Weights of a small encoder-decoder audio transcriber.
Data: trained on read English sentences (LibriTTS-R), 16.0 epochs.
Rows from block 2 of the text decoder, named by matrix and row number. Each number is 500 + 50 x the weight over its row's rms, rounded and kept within 0 to 999. All counts start at 0. Numbers have three digits each. After the name is the row's rms in percent of the matrix's.
# q: attention query (decoder.blocks.2.attn.q.weight, 256x256), inputs 128-255
q.47 093:464468529548437491541536542508507482546455513464506466464488432497461500523545551507608497561565503483546461486479581525450487444502538425531508586595500526552419587573451467493530465562476445525553475569472491489504439490612502361501462568548561426528527508516465507580491451495541562519496474427530513480499503433542535546485527585524499406531501484534510550583513385506511508493544
q.48 103:490532496483516522535538458476592518566493489571473554506490413489472499500530470406473477562489521576407486494483517558470497437488551491389543470441452573531572518420453414439573437535465440498451525502503531517591638531451579465383456495499565439506382563448523561492454548519461563544417530485458414434532366510525503506590456504497510502413473557489528523446452506523470523550480
q.49 097:574490498508516502498497406480543482539519495461488538430483453472377501494447515454603472475571475466497476479586471521537485504420469536572535528509500466520455540609384518502500512548639502513610611576544533445493526522425480481474384417452450547572474502503460456491513463455461469527592500532503480527525539490403457504415506456410536400533490504530478545575473574521435448556556
q.50 091:505471496499559494436499455484497467464557455652495492536488416559476515485544533444495576565512391402464518491534445619490469487545505477515497491443566436458464407403543467494491415545531448576443556517563459506440612522488448514508414501487459565389556551491548484547380557519473502525522449553492394501469533540458467507512521519492489501544520534438458567470528544520485540601394
q.51 096:501513510575554581566457495429480508448412556471481472427363495462489481486462570498578430507482408469551535533458405495483623533484418495466513538509582457457522560511489461409503515538471442554505570458460423482540469527529453467493554460402436472497471506532489539526488472535495473558646449548600550497455577429511583436524479567407541438537655569554598496579484569450531487495515
q.52 107:481472579519504472463469441448528458571503534636536501537520439454565523461531556486451552480537550539565475549436490563515524432523637515435542474411591601529530443526530442432513481540428435443493550390496531513566558447512471610506541414477530458502516453519479469520505433504484545521434515529465491522505479431438525555445497430471516555553502511493462524485494514526496526518582
q.53 103:493479399584500524475551431518506503459424504458501509432496471586441566536433560523503491521527488574444486500678530507485489473506448384536454541531528502520471426563442469560506605451492505567363505509514597516499551533498582494498535457391524488504564481474528471537632552499617480535475481526493503504509601441591467478609585503410523437521380584540454497507506495579409515473469
q.54 097:505504572462429470522397449496447544484513549430456484398333560538552442538510540528510513519489494496669503483512511591559468483504520403456472489587514568551581516593534477479560579487502490570568463439484528503480516474543511608461462430452486556522445555477468530434439562454427428481553498492539537503535502529477450526537541525357554490552515517436486491532498559541595490512496
q.55 102:461605483513530536583573486495536446482419529520433495434438470493460427572457545465547506437442515412509487528502515490532498532508486525531562377464475530542472487521422490496499554475447524453484465468503515511509447533591527583426551535495501535441484621396497506492454521487456415543519428452480473621520527470443564622514555526495478456502474481519538504452495523484422521552458
q.56 097:474517518521546447515435530508406487493582535464620567519473310482541550549521459604553513475529473535522384501450497506599511532443507544502477623546477470429485489456472478580522543440454489505433547504499460437508517548525565538535451540489484535476505522488559622471442484485429562476591441505508538513520452446566502496451452473629464541510583477552495523548571513402475550497529
q.57 102:459588599462466548510559487461473600450600482495527493517410545430530488494504495531514570527554538493572547474449643421497362545528476527453503546486508523538465531486443582503475555572600483501535441520423456455488519551494411448518550473464570393481573485570599468522519489501457482435546491469426504529478531497566417496562562443488406459544399577589494479512637482454533502485504
q.58 104:497394475597435517408486522499584385571504524577471575481387538492416474439459507504541435476440436476473479467485482476498457457421439535375493503559479515585475449536392600559525434484505483470537453490490533630494401566400525539468443471565527512495486499449530538440489433544464440408436500510547530511480566583514517520428445493474510543547535476537490507542409525584469457412526
q.59 105:434527513585503484495472486487470554523607532533487475436527465506528514493508492472495558516515452418582461374474444532520442432458576431550498459400479458538570543524482548611464590414491497371554525427448517515474458522538593461547491454446555486454483461446553575522486488475532400491435518400456471489540444530452533423500455548479555471500604567494428581574568502472440501515418
q.60 101:527444445489576606490518537433455532466501497479473559497577416589546462499580460548432510493536518468432465513489566511501395463503442517456603562483454518474427587511617406457512548497518488564469538514519456501521501467481480425548516502534545497587584512471450435455595493533482491476358547468506536496482472523474441432554477465579551457621500540515425471620484568526588584559471
q.61 095:520538502440371435551485444532425586554425496364392471448492538541461597463535527581441525572516589496447532573503533514540534531500424513426596612417401486472455537560469486550488474446487485475567517530507549516532495549499503548453569474551518418538531563434539481508497482492522571461450467505476530534448505486516516448490462532479535541607487489405519543536460508510523505528493
q.62 096:493538478509551457450591490441473462452516515401490548606549515601549415552465561477543494498506548598550482509510636518449451378466537512510485539597532513494531548420457479452468578568466364485453472479464552571398552535536564585533542566519500433479494427536496461506587539476517517439489576468506514484522487464528445461576459451512546484623440477535548519529510521504448532427442
q.63 095:543501509555481505434566502497507377477514461474517506478557520476542517410497508452548542453496494550435526453381584474584451556531418530507491352469591546539433549565510440551468494457524510400539429471527450577537495563503610564515432497549509553453581537409439498431483578464515462509558456461444487507487566506549491527348513478493596452546549531537457572545446538468486537527575
q.64 106:465493465556505493509467419497514456535432511541432447402489426485465478513520525551494523584532550453476515444445569538532454506522487598498530488590496527478498460488423521423544597518490511468486508646483537461550432595476538538517442551459454401561558432487426616466549522598394576452460544449407458509496566520406576595469536533450483461522483474588549476539535474483528482452499
q.65 105:484573476484507482524485544559530573462471501535468483508527452458495509451498549449544528518440510568453460511466494513452460478452494411472481594564489515503480499436523528468499456529473490480470485447438491473472520544501560517526539494488441491514457516580472465561545450596527587531471440604477536544605458458499402450569511505477477632520557627519600490488655466560421567472540
q.66 104:576395559467528463525491487429501523572538456497562478556550582510453586489461487490447572494494468504448533559493566568555527430498530449510509588500494438471445486534505446611484477455576503540461439491461479510469508518500503433581456452479415558492522447438497484433552527514529488460460522377493507476553516483473507437472449487506560497510394496542499594489564537467557520495539
q.67 094:546504483509607590507536417509546516445494415517537504399512435503562458554439560518481541447592418427452414473506529568480506427399548348519461506540630480448509458526530531516495577543590412480437540546544502436492469559535519453513526528580478510534510423525539492374483463497504594475522404504421473421471524520577497496565533558426521494427567477442423474498554446533553474472473
q.68 094:552535493516588492507485417451480486513522452538559433425480425513401552521500512523549591527477423518423546474521511482424505454452530532434504471501504515478466600538456525506491525487565428496521594469506539475527519542424533514478552443480446509467465466485441463619496532561527467490577455666457491444552583442482441488491534547502554507357495460422589532500449462501507532478536
q.69 106:493549515586494528455469469489477458510464420442561532562471558553481586515491486454449489471446558487497504459499422457459464563471485521527496492524492480588554536587540476488456420520515427489601550449524463419547550427530530486510473467496565498494440510453538586525472467600524484479403556486477514495494568511452388497512484496381553553491489455442441473486576478495490410520588
q.70 095:519478542398573605442585421587435507552542467491507540478443492407540475486542460397479465480440557417495522458531521535626658508531430549413522590486458498443500515533552504443447457532445451469538504449574547470511544471459424542453480443650492484544464529480521527537509488482507486518428536458553541508494527567533452475481522504458450493527511520589449468471441554386530494422488
q.71 107:473529531501507466525556484439488539409465490499598468511476460509549471603489554491437551505475479581540450439542532532546512477450469551529482447513557530491468429490418457442494548552520438460486544548592455465466544482564492492564479486474471466458476465467612541436599515483478535501549497459526559427489436455487574497382583508393501482490399439455594575457468464516599507484437
q.72 101:515420508489446484426545588549562579389552509523563472621502462537513499464473590503519504486573460570455578523462533424612485428493526525533461475575538500505526604532467438504479533463502421576525434500486533496405571472499496485508539618539557425568420430480479468449433452503496472475423439369520530429454372475587569486504579504465584439470472573452544437434505475466489571530555
q.73 092:615518435471575575428514484551455448506477441483439555407487477508515480490443460466449529447557406488501598514555513422476479474538523490565498557526528491500568414390479473570473527496559419453558551561547510564477457543535527441435586500506458565472503513499464490519489468560452556547499443545504536496515545419547462483427415481431473438399501511458535487542578487443481530444390
q.74 102:549523413551509489520503552655599561544519417497414547512524512504527568481494559479439493467493495589565556474585595483477442588464483558595567401500454560578538491478402481460530455529555444475546488472490554473497519561392457458463519596473526437455582517454584456586486557463415388422519495452571508443553543499496478526529545635487423492499593441484506495570516444481436503479485
q.75 100:561450466510470459602440495497499427438518452521530538490437480431449499484499529552371419497449481530554496502566483510414371578518525545482474544513588514455383490456422494589493500471519500520482455432586421498558511472464479447575483572428472485408504474476568541567408495456441552500508364530417530422551474419569457537447510582502450470504615482501437459571567496563507506584518
q.76 104:432570486515540474474444588555503407491576539440588540491481506406432497425456540489504416406488500420479473478527543518464526501460417490552520463487479507486522532542497512453499430560579445459508432486491466577551539544531487514469393582528519533548552505488473515480493421375519456623401526557527487450520568521448575505474455580610511398471480485554432557480459473508533478389502
q.77 101:542560536550559505466455461527454477461579578521470480496540500386566492529481559467503433568417543419537544559469523480421433456571480521480550525540474473546535474437532521520605482423463503536573554537403457510658464519496506487436536594463490469522516573457468492455483432554461481581554530429422569540531428469571497539454443501403499482594476504420580421502429556488511499536338
q.78 099:591544406508508514469460556556473500512474534501480470586436577520491504561557407541557563487423483554523505410464520522490466517474422497559481427511411532532470476559541527491455593541510422533506582490524550478515485514558484500596491436457598506502405482602434492493418503469429564522457448524480459469504559558496587504592505477574534501416496527447433447507497499461487546410522
q.79 106:392575441407534470567498516539472538462567441538519467467543468464513550462532554424541518524488601488505447527605512517551487586490491463504426620468490564542541520475531480555462537540574456410596547515526540482522495462572400483491518511456488466507587518497413418456521546478528599550580473488461510517414523465561478496541643433553555516417421590504589532533573434497530451508590
q.80 103:609504519563518543543504409482477497571493509473494443467477532467448389584550561483502523566408514377560467495464496496515524521512551507579481529497456477514600556491495463512512457526457451518549523463550479561442514495518547513425508512519580527532544506507545563479489521548414595486502426630462481461481568545496492556492509552439480492445560477467527444444547465473526440351505
q.81 103:557521430519536521507347590458486491476445456578469502504513549483411454568482540520462462481510410464505508551527384539614570530558475582493484489524501441443531488449498538568472518535526505522534475474436381453432424432425510463412410471486515597465372464507505498595534472448525556538457451509448477497525519530490377431529458478483557498479560508509533492491473513444511569509603
q.82 111:509529464523557424456535451495545434501518492444451513567425500458501550474471526501490509427451560466432528506539432570484526512535482525451451557475528499522559507552520402490515451503409488503478574504523566481466498604501494548462564571585563608569475409448438475477495474465451508455529521465552499548483379505482516487479513564448437535467505475452450636454533447472575456533433
q.83 104:478528445429460398496481580515588494425514479503536472461482553498603648466496468534472547497461498538461555563477524451559481539517465549482470497557471548504546630467484544356463548555453494525548422470501488500483512464532408494455480471435478590497497463521529498466478585520505487533521568508461430490463534559493497520521464545445566504592512454533527537466555503516543445586515
q.84 105:455484487451410407554465480447475518531497466508498421452559529539539550452569555467517466523434473447566489528529496387496499513484483499443549412455524427459530561528529512512456482502415485456530491463557500487510456546534597477503529498551503449549544432458459520433448525416600506525525526566500587452549471536592506456574502481499512479558481505586477451531504524509564514513517
q.85 102:531456447468455468566438532514465531434584502420523475567503501555555491510518509537387483470439514543455512545468507453486532533510457540565535514570471443507583537473517515497458464479491535478511429553557409517494545545552547466548482532575427593597500450483561453456501406476431457349626510525597476519504500562445545453469494472476507518442530454575532561444455491483525604479447
q.86 100:468493580607480514575510442444535472540492493568468547485591526541498445493557555454537429543519523485503561519508532548445502547477544445542553562483473514442544496483507514453420474508604449578604556477607459451520499552446435445516480467595494444458468528478551483525454558487520498494562506573436523558550458509441541530449581428482485544502434479493440556490549497448380415487418
q.87 096:533445526483548470442455448560511547511486410559543492495452547563457549411516493483555459524503537487538461527447562549470442355458473543579549485551434457460485529458517467540539493449564484523488551613535482449464534483516520428455461570539504485491514522565513563536394616610397408490450477611484514500528546499530502553467457595612489562526443507461468458516549449582524569515512
q.88 103:519534517482507571494467410487378550533494499529495490567432503395490451494476455544592489609493461522498556462454604388458528558510468493513478389522464527516510506536463493506421470469440509657463408544459461425502512512529615474453536418601557547483545571489478558424516508435525494467502546444512481481476469431495533490472480444504463531565533476446541458411406505451487437468544
q.89 096:497488497457502515451470470423452455516471522533457557534585532589606551413517522506561479401571560524508437542574458483441533534420446449557434547489474403469447493577524525521565505524433555528494533527534546562417541441503496471477507569537448541546441530525445480466528560489416404382504542445405498462557511501563551512505547603514506509466589514487525439533441477504502524491599
q.90 095:481428503546518421434466556417462500453426488574501505464429471498521484497513456481503440509588476448516581394597538546473486601570480628500507397539564509466445589484508605392518450554534498506579561446485500464427557533490577582555374465485466507390445371473430419449440467638499502480514529504480536546532476573473518432548428451482511538471474482482479425491467530421479525524587
q.144 093:421536518445479539460528522575483527432517452539547458486548506570507538505524464501411548519507506494530423482527531551501444512410497483471456576460498433565460496528508533534428453548544528518452415536513430510479534502504497503451495406480521526518518441562520546468564511525555520534492552511610513480423525536530460471480454497396501513431395563395525517522575541438471603402539
q.145 103:456410508407611523563505398491471462467488538562514467463490451515576530516501456416509528498607521501543485514417455584475480533503476482416446513471485548443478458369591509485482542528491594502442466567549523473494477454615475470449569558480601551498529461543476507420418429515460535492510459532384509514524511443523569387488545442580527543527433542438502506544452469524524516459490
q.146 086:498507494478465486470559475469489512560488415598556460456512572506468514493596510558472389517500487526536521443487435519465556528511556557490550495565538435510505428390499448614502437482514529503530581504469511421483573477512467538521370597543424483503538474403495360539502606479446546506576472502533516546466453468519448507432441478566518485426515570471525537499512507502454502533448
q.147 094:517464444422578523512457530480571382573501477563539435443571479446540513508548448478532545506502432440462457470543473520428468536515422638537490621510432497491469488460527450551450520475517516521450472524529429383472499532597502457510464451450497432457620491475512509419499523523450565467445573547422469516604630413426534609417549519495556553518478509463494458611594602476463479505510
q.148 098:549562538567523490544493453474464429450476440472573511584517440425382547504526473509548481556562444429521485504469478497570405560497456589475555537619496582488457510440422601520513440496441482553535461508559466400462515438498547500480466665489472471439612487482528489414477427405601522486548523418462547503508594370573497580485507501566578523465489466462538511422541478472558524462528
q.149 098:520388471474488552558552571536534526418502488510339494478596461390533375571455392482479565486502503465503553567438499519538489479457493478481355510556430493419520519466514527498451565467533504607460479490599520521445573380483511487484526466591542566518498491517529491481551547631469512449481605583450588515493542496580526460513533471408461526481511573536580484515520459498468521527509
q.150 095:520557527545335444582481563621570542428528500544509502477412496420439500521511510533514455522517646463509611518548640485473446555408486500419535442482502432480523521477500541524477508576516501476544541501554415529516590472555494479529528450508453545529467556444521476532562457519497460494467543458505609585446552493487496598469515418476443488541504548502519496514432454385527534577613
q.151 093:628394387512434591563431429508443471419574487435460558419517498438431427510519503467459483520533477494568504522544506455529469670501528542431526449574466510500562546510478529591536518556558483502512553552438536551468557500501504442457477414517467435474531514493514525434460528477480485545493390539545518495567475529474475526568414559557515482450605466468531534480614505533429483471645
q.152 093:525490507600538407565472544515504432531550471457503545492566405528518526521496543555529562442520483550482500445522428463433526490421569424504467488550540574459597414472578513442435606510479567538427458455565571524473538600533493564456530469532483520525508461487535460554506532449467516560520518507343561539496523540624464399510413527503520438442544545456494537479512493494489510593544
q.153 098:614585495516479518519531596471478430514593580458590496567486536527568394598501553518539470534437400504567458493442547492561567516526516456531487443543550565475397484425497510625494522478417495553505521569490493465446575505503509493458507488496420466438483473511499521470552504541479482538522488545571571517598456540509511444559557535536576504445490557455559537471597517482579505494396
q.154 093:357449507518392459432543477455424494409494486560505556507506436414539424589509549443493497478460439541482470475543533525419508425527486498452502460525515488504550483525431590482510625445453552423499477434553474433479437523453514532450497474502479548539502382514531608497565516545463509492451524487482464522477565537523435507535489447571481519470422559511517584550525498421635530498523
q.155 098:484493521589553437522463474515482479559489567450481541492525482480551563441542487451381561461463509421469440488475534408525485488412495522581536457537489590465588479424359458497526495535506503526475492567514471537535501523586521506564448492571494487508421475542595494474491512492472559385553520491499496487495565624471443549574497509589480530576512528530477462422549510527463474523455
q.156 096:513539504489513591518430550528579566418534432444490537550447529449468538432551491407518544497512496528498552574578581601491502546425577460571498587511373515529551492492442433541574508452474547496483466505565572519442428500571459513417534541554477487455552533520494463575382460430465476527535507613457491456539531559532459575408527589550423431531561445501503549564506399535577495448546
q.157 097:481512492496465477463509577474553518559520518488379555468434492435493572534594498495519526437505424444511558569462481513501414546537550416475491550429547533622565485594529493528532488669503505423485476558455544476521615437518440495448600546427484499480539462583480454529565489575443517565547435504464533586541498550471456518431477403460533441540530469554526519470400540510496491540574
q.158 094:485491466409555515528499490475481519441539586527494494459452425409584469533518572529487464491529559445505519531495565593501403478451424510433495472587532523520499602455586544491421496552550455511576478562550421463603525482495492529560446402475439483478492464514464583432590507499459516528516524399527542645439459495375484510521544469444437486511486504508504480427472535564576554507511
q.159 096:508480504472512555475493560540505563493458427424532508567411518418475518513479421562532448523421503534508488569533565494533497486467418490465528493613454476461372503445515546411510502497576556526496543544537481447543534488559540492470438492431506500524443506519550506461595502451517467480454527459640472528497475487492484608433580481506393466517468553433505529447492446482456586519475
q.160 101:511452479511530548534464492504559463564513505486495483480524517486394476499426460552545462526571518483485623508490509546454506379517425542505451531577481425410492469584415573585529552571471555480540470462459507460453527520451563507437469513478563443439538426473559531457466433515450522544505426553571549456461581477507533566422530530434494503575554401476559515552535487478480516518559
q.161 101:506407567442511494540489501504374506500556591521465493499584465454441503470493428506443532452515539435466478403561500466490610457537508540474528568493416498497441502524433524539558526530552496436425455531495446484433515456510519486508495463441495454460567513487543630483441534409510402559497455478493523351522516494551480474472447468557577433510557546521469491504448485479497458401478
q.162 098:519452484466453482455505485533498432417549399543555450471576470522575579496472504505500594473459499481492483443425526488443466450443545530480478513451489449556570532512522531645428586511600366538515497567484447422456475546487507488494581416367538586522565535496510602449531463548499528529560536438456527544459599376490493505384466420514477448534481493557501465532484538601448615409556
q.163 097:395528457453535491504513557513505467514483485388397581576544506590525516449520527560461527477486462435551543465521458539539485467500542528501488510499567492464420518559553516527547540553447448416463593436492414546520584476585561553427471445584486504447498523582485508537497492537584466537560587466508429407496510472528527516562465470522480548542476470458417499561501555463512410513490
q.164 101:583471547423459636544533594502524457552518460518516521546531494445529486564454451611533542464549453430475502474570548540568477457410517414481510507547505487484598393479510546541523439526607469492519420498420531531401592521549539508430488548485556562540535455403601508422526538494433563451431507456493503475443499518453493542451497527448525503472552513454394546476436541513514519468524
q.165 101:484545505462365433457385541495514497546520531418521420636556504430509502498467498555571490533441514533538478518515497434497494485505433430475490540476559492475443413496516496417579606466501486616523530546504591420494428552443574416591599519435500479444512564500447476551548537494434475508611537492613484469396549368438472540487545591470506526551500521547508474518443494516552593395585
q.166 099:538538576528452602460479586428506494476475479521598484475622591406487560454493483526507513536533460555461547515469465504548514548600496527517521463437536499500506530423499518439382499445458478515537472414528497366415495484570412488430464457532512521488479611503534502454455514473569549464513522437515416536511498481587549512483449482465551460490520585582527504534460448566469494452538
q.167 100:547552484574529513449472418554592455433479507540507473520501454532451525507508592478439532495512521555449562514431547502397511500569500481509456530490448494525486481507482494603519503526469585488475373537441410484566561513561417473506512463625444511494460503520536529412411470508508550580462448541450525587430454539468595448500550489450476568537496501440481440468498428496548597425471
q.168 098:500480470511483494394510463418489510511562426504413535527539454490550517452498497478440479533462445485396552484448545576497583431441485507436562542529535441490533495511529480425608498546548589582507377508507477439597535487520522547507535540543459539536469545441493444372482521520512369558459532525479490556552552559514507441409527509484573419539543569433511405532485498589483527461514
q.169 099:562590458440454431536469567569469436499594476452500472581512469459482512436494400408536464530551463520432609512507599482512434529518509537551507451488511548532480425603419480502486443575379517497494491499528476522496510510421528522474549498571530536447474488488494522529511494400505524506599545533554572514539469544601580472513517442444491529494496344547434517486464492464506494502473
q.170 100:463467525497480483531466599576516537422529524497536546583607472381439541469480505486481485450518486411514402481545438468515517492462462531531454559483471504449458511444522493457579464526507577510435516509477540504485593474403429480553513550539607579600522567427503542450406433479413601551527516483494438505570578493563506433463464482510447526494535472434471424530511520482497461562573
q.171 103:578530505411512513529552538534449495524445546533499465522579558519442540529435434473658414559468453429518517466501527513483575503585481511460439559523507477420517489485547549467507380524380431478513486507515508453469462504521558461481520527553550470524472473499452439550473535479530511536464473489572503462640472515491572460536457512482515448502495557488499433435636471459527578489448
q.172 096:563431509518497524544430544501440499436389549555459566493526513518487429552452493518450414405474431466524531453522523533661525546458536527547426483511409503460501439425519629488555546469362458493553507520505568452547500473537500465494462527447555416554519407511498538466342484535440556546485458489441548424503510528476520429498478563433518521453523442501549436555488529645489460498445
q.173 092:522519487511552496527508527525401520453529544554554520463569378504389469438546542537548558507520464459586463408594563514522476492503455486542506438605562496548443569513440466510490472415540521520517549507487570480633523593524484508476466451497438420533517481573506421591464458482576559441454489454540569527467550531492484479559467528457443426495524463582460550453530529516501550524454
q.174 103:553541504486521457499485562491533464512455497524585471519447355459591530324558524498548544473453470487520518573487447522389514591514490578497515558487531483510457464398510466427481542435544554486595465524466482503596546360409500464471460481483442603506517524478479518507601429527527471601423544489427497572441577537474518598548444486545562530587493472484456517539487458372522519515512
q.175 100:552478539551554457526520524476370520444544506513472531518523567601437544520514465566509468451512540501530524507485531523486501454532504413464468626563516520453513560536431457453563461434431462550527414456448513417498469565456526518489544459573552578513470477484451531483475544499468444527437490464467396588494569563484513477538554493538535435536471519485440506605525450460529533380503
q.176 089:602538464512545544529426513502451512546414556510477445422566468502530358502439467545502553449403456441493487530498586507499544533483524437486507474544447515545537500482515510425504481553503494497534531484504623476479502538491459419399504440617470490507512529466560466536444495426533580476496416523524536537455505473484523431464531452520485501564560468512547443457543453415560530467478
q.177 097:553449506465509450502507481367343589478561567556520515496520481427553496486586542450520529536457499502562427517434494524573512411471389520411532575564533416523512475457446518503587507611573484432462536549481536538482597502462435468424513504468502510490494478444537524486496529469521469495498501506569515601469521500453459502434518443473535420502460594508546412442576458504518518496369
q.178 100:485474529488612524510474476404430432375596519499593460539524435610482537517553514567436467451564456404490549531524555537531424516560556443508462479544490513434454581451542481477547476348495451482517538476492517389544525470572435538424479442519466459509489454547519491488429487493524498416522549429479455466513488535495532576522496479433448472441482551556513472468533514472491547572470
q.179 092:530590474456566504473472504473500552507395520454467466531609561511538480511464522512485464511434527348535535409526607518526477583412435596532492497490579557455459538455436493434530553517573565463444510469538565483483539614531422451487562430488471433507500547601450624426471544529505554496512509519565545534580612537506415496497570567543545532404433540564530460510507547542506478588496
q.180 088:569558527493496587494548429531552579535476492411462462523564595525451406501499528615516390529398537501463515431518513506519529510512456538488479514554491431447582516520492551524436559471562466425408376530563516485517517434477471477433504620464460505499547495528531437533440502417387495492586514520511507495487541507572503519446563536528525395456565518428470503535594485549408424494391
q.181 098:409533426448476569572550408511499551557529463561558490572530530411571530445528491384451498492482534537495521508427504375520515474486518456515503476539513524501560528540467563586564481481509433468431478466450464570519578546479527506494527478475585544616574556483458455544527505578447489482598478524455534584525452636435547378495547450442418466615439495510438504589502532503494533557544
q.182 094:397622548463646462487569484526350524447492556544501491515500527456483490512479470475520533478498411484422494611535442530603434512540432560435443442462520503411471513417435482514505576503494420520474514508511533472488496422514494479566587613451506437484439478535532498531447434513516423509478503534409571455433489488516462440523531541572426524512438584494535491599428558457549517448525
q.183 094:465440590579495520518525458464445544468454536572541575474551467561566484558522482504411499530465428479504529488498490477445512505473596428536557501442534548533468544471485509557576485483401550483536579449470495482552487479461491502569549505458529685507579501568490402516406539453498537520468516536402463451532600518494517520496529507494429495399513462549563549469568590493498509514449
q.184 101:542494439508470510592439488488458422551529542464496518408437553493443466507459471551602476389489543480419625448505453422472489427487544523490496534551522423421481451493428562556485564521470489472538457525535431496496469469548540477522565495524507482450472476498542512543552417464510572502558475577449556545602506595522430430588435466531555548478449567568530475519518385394492488508525
q.185 096:448437484533523550549529430513534569545472544500536544510545534463492490567472504528491492506522534530512556481491469565535499436449548412552485509457464461546496447557532461520447585542473614482509464521606540570516413451525524419571499517477456468454392469559539586539558527530486504443437554399639421483509555555535496417500441429524511501440477408525482632442519520497447525384554
q.186 093:616437589484513505427519555557514481461612482498493466509530504402413451529512430530486469451548524395481622500512510537549571558397510491435508448508454451524497484496472478487493572532506551560448531452509531481471572425448501500492544505520493557508497605567526479443465443489425469505559431564467431533488566525475451483571466510418524555560423465647518518464578475558457461483546
q.187 101:470441496512463531480496557549547476525524469533563507417494520489595427499549406582456514444483560550591430428475474536530447477456470429474404460523470478567545426494489510532514432444480474517530359525463408520575559502546525432472557562385475522486472515461540433533535509571450479524440461475582428493437435523573530474515517552549560477472388532484522545465504553558545482483453
q.188 102:464549458498524481521505447563590527545421497522589517418455610502494512504506416509462506516471413419489554504485490429546486457488503469415455531511461520483391495545500557517573480456563490496491412500527431371529453416548538522464490497474573511424440476547516460474595517566511540545363505473465491563365455470526429537511460501573462469431525560419552616601464491447536494454554
q.189 093:528623562472576423521487477606627468584568495480511469512495549486470468444478446464492482443483506490509480553528602513438508507468498497468486480534590521424509549477520490566575538497491555513534509474576486541458460603474463509620481357593518455510504539468484521418542513523552553499430436537443532425515556570512474527621483522487513566468658528548558470550457540429467534469544
q.190 098:477507500519406471432443480498510526469518488439545490537482583481524504525488464570591512483459478495533535386545583428513486442447475524547512506494547455574488543474470524529445479501455572538516539507558487496500472422512560534568408492473470506460533503560419567448440480435553503462465482442459452535476506448531483373525521455435580479506441534452591525479510485530507456550452
q.191 092:386527471549503551536556484531477437518511520481577517517519393464490406542567489359492501471460498482511535475514475496475413492522529551578496518476448509540532530581623514421457488521542432551458433583477525562562420456462564391467440451483500475537455460576500451461528530404397466474476510455515521504506491513490445454554501517510449454483532483488388496463471443480463520544483
q.192 100:393471441533453426490544459507498465521586518515433494469588498529530487463514553421531538531596521455462527495486482407590473466418485575461510508486590492499468494502475537523469483536502430614512504473436503432519532576439431472449457373483488506531450496506473470482555500551606444549431564505453485499549542470519480498531535576449529468582411474508513506465534473570499466597500
q.193 104:570413464490452505449476558450434535539570551507590523485452481494369544576526497554474512541429465468554498475459475511682529451385466526444507421413446477511492479497515512525496476549621477428522513522579544522422583517578510477545432565523513522537530458539484474563497593489502468460460486475511524556501438560435517645499457467507491438563454437489464502421487536485487493512581
q.194 099:503484482429527501539600483581550471435425440429544570490496588498479524435514529587471413516408576582575489565471534472603497454418488415422499507521529478487527433451514541484438532522499503530389368557512441528478580490489524552561473528540546564405577494519424462461470505543426550502380566527594492523513430512612546524495483507482443465509530408448482514492534579553439499603573
q.195 095:523473516454443474396435510485540552407556522500492513550558466539588546426494535455449411445529484534525445421447499462591516487464530462443438448481464570554472521511585505491529501488435531517493499569444478494608527509425414416509488406418492537607480530525518503396541468547500571470647512518484423501403523563541423421464433579547451401454530585492532469492502528497509503519509
q.196 099:501529551496502529518570429490419545470439487467497503488430528469544555426482511498530454555531423565527460524463475486530487504509488502476419581571569525566534376549620485527426581491577532586499499413552473502483444508515412484431457447481473503550571471556535447491486456425540467570469511464527429430586452493551570568548437517480562569470518438458514562580504491531482513479548
q.197 100:407500537394557466501465462543393515426492503542456417559471477484606475544570530495462551538476473526575468493477444514517518493479529474457542529515487510459539474514455547457512518506501500476536477480574617449475497413530512485450483461566489501540477501493461503498496514508550538542437498407456481451544499537428461585552548502413521483515580517449542490475540466660542515545563
q.198 100:468447397542540514525428478446460490441527500478454445602486518502499647483508466462443580484571504521468470550448601495477483524421530459479408500511460545455514565547577497486465609539432544526523460451468449341600600579417503406435456436471454538475536527516555503410504509464527527594498527545566443471521548378478433519509463540416551496513470469489488476497423490484476544562452
q.199 101:415571539467529529473508416465612565446550468515482441568600478554448457573488517446432493414448509535485470504522399571478526445475537487493493442504527576481450567553482462505514481535415504498475482445500542505427412498415482537451540512477590479610507464510516525550525494530560434442478527479549440552447518504509510453433526464501539559501450488504571584556429517522396616427550
q.200 098:567500492581512546416458527489473430497424460599509505588538458452437425401465520483572511449529562537465503418524526543450478545484529557548465393512475410483519560482578468478549433521438508410429516538493654513534505504583474566507512425499446533596511458588469462522441525541553532530518461640443552506522572563428460595473486474523517478406453492494356455543558571460487492494513
q.201 096:528441647543591457547478612422543496368552492463465518495459469518398431578415438473513508404468509512509456599541499506508513544522498546329445546499549516476571571512404507379486485544459417570487484461477563504428525496543550526488471488417493434540442550495465523509535488595525516482412500573491496539501512500544422521414496497461528494519497525505455443458478571429486396426496
q.202 103:523448457422500513501454548476494451450501479490446476425522486539511504476506527547399500460535470540501490533496443447518534517406438483516553507428478400582493390511424523449467530396483552464522547482527438554526547513392497472508585482505465527470527387394487489535501403625619442510563365514551484485454545477561525396481550524508473385431531384566484533474536576508575418558483
q.203 097:472590515496401486526513497546408485586604483519438565571449507478512532486424462450530448436536457473533443426562469528450500493474428532494537471415496445481526367572449478605572483446517420536541565484496574509530465438449510466438436408479424439570462511475461556507563493495467473516537538482464552495596545446479445465602387537559548527543444475501450523554525519543457479590542
q.204 106:488509474501543524506469533505404525396517565569503452483534438463463498499463406522509452539414482520568458581556471557537414499588428508539531505574547433499538570465502473475464469439564430508443456401479427500501577531433546496438509452481437511514454491499453461475491560422483431549518581583454520563528445576521573565437490562421440510459499498515496464522521534479479565468513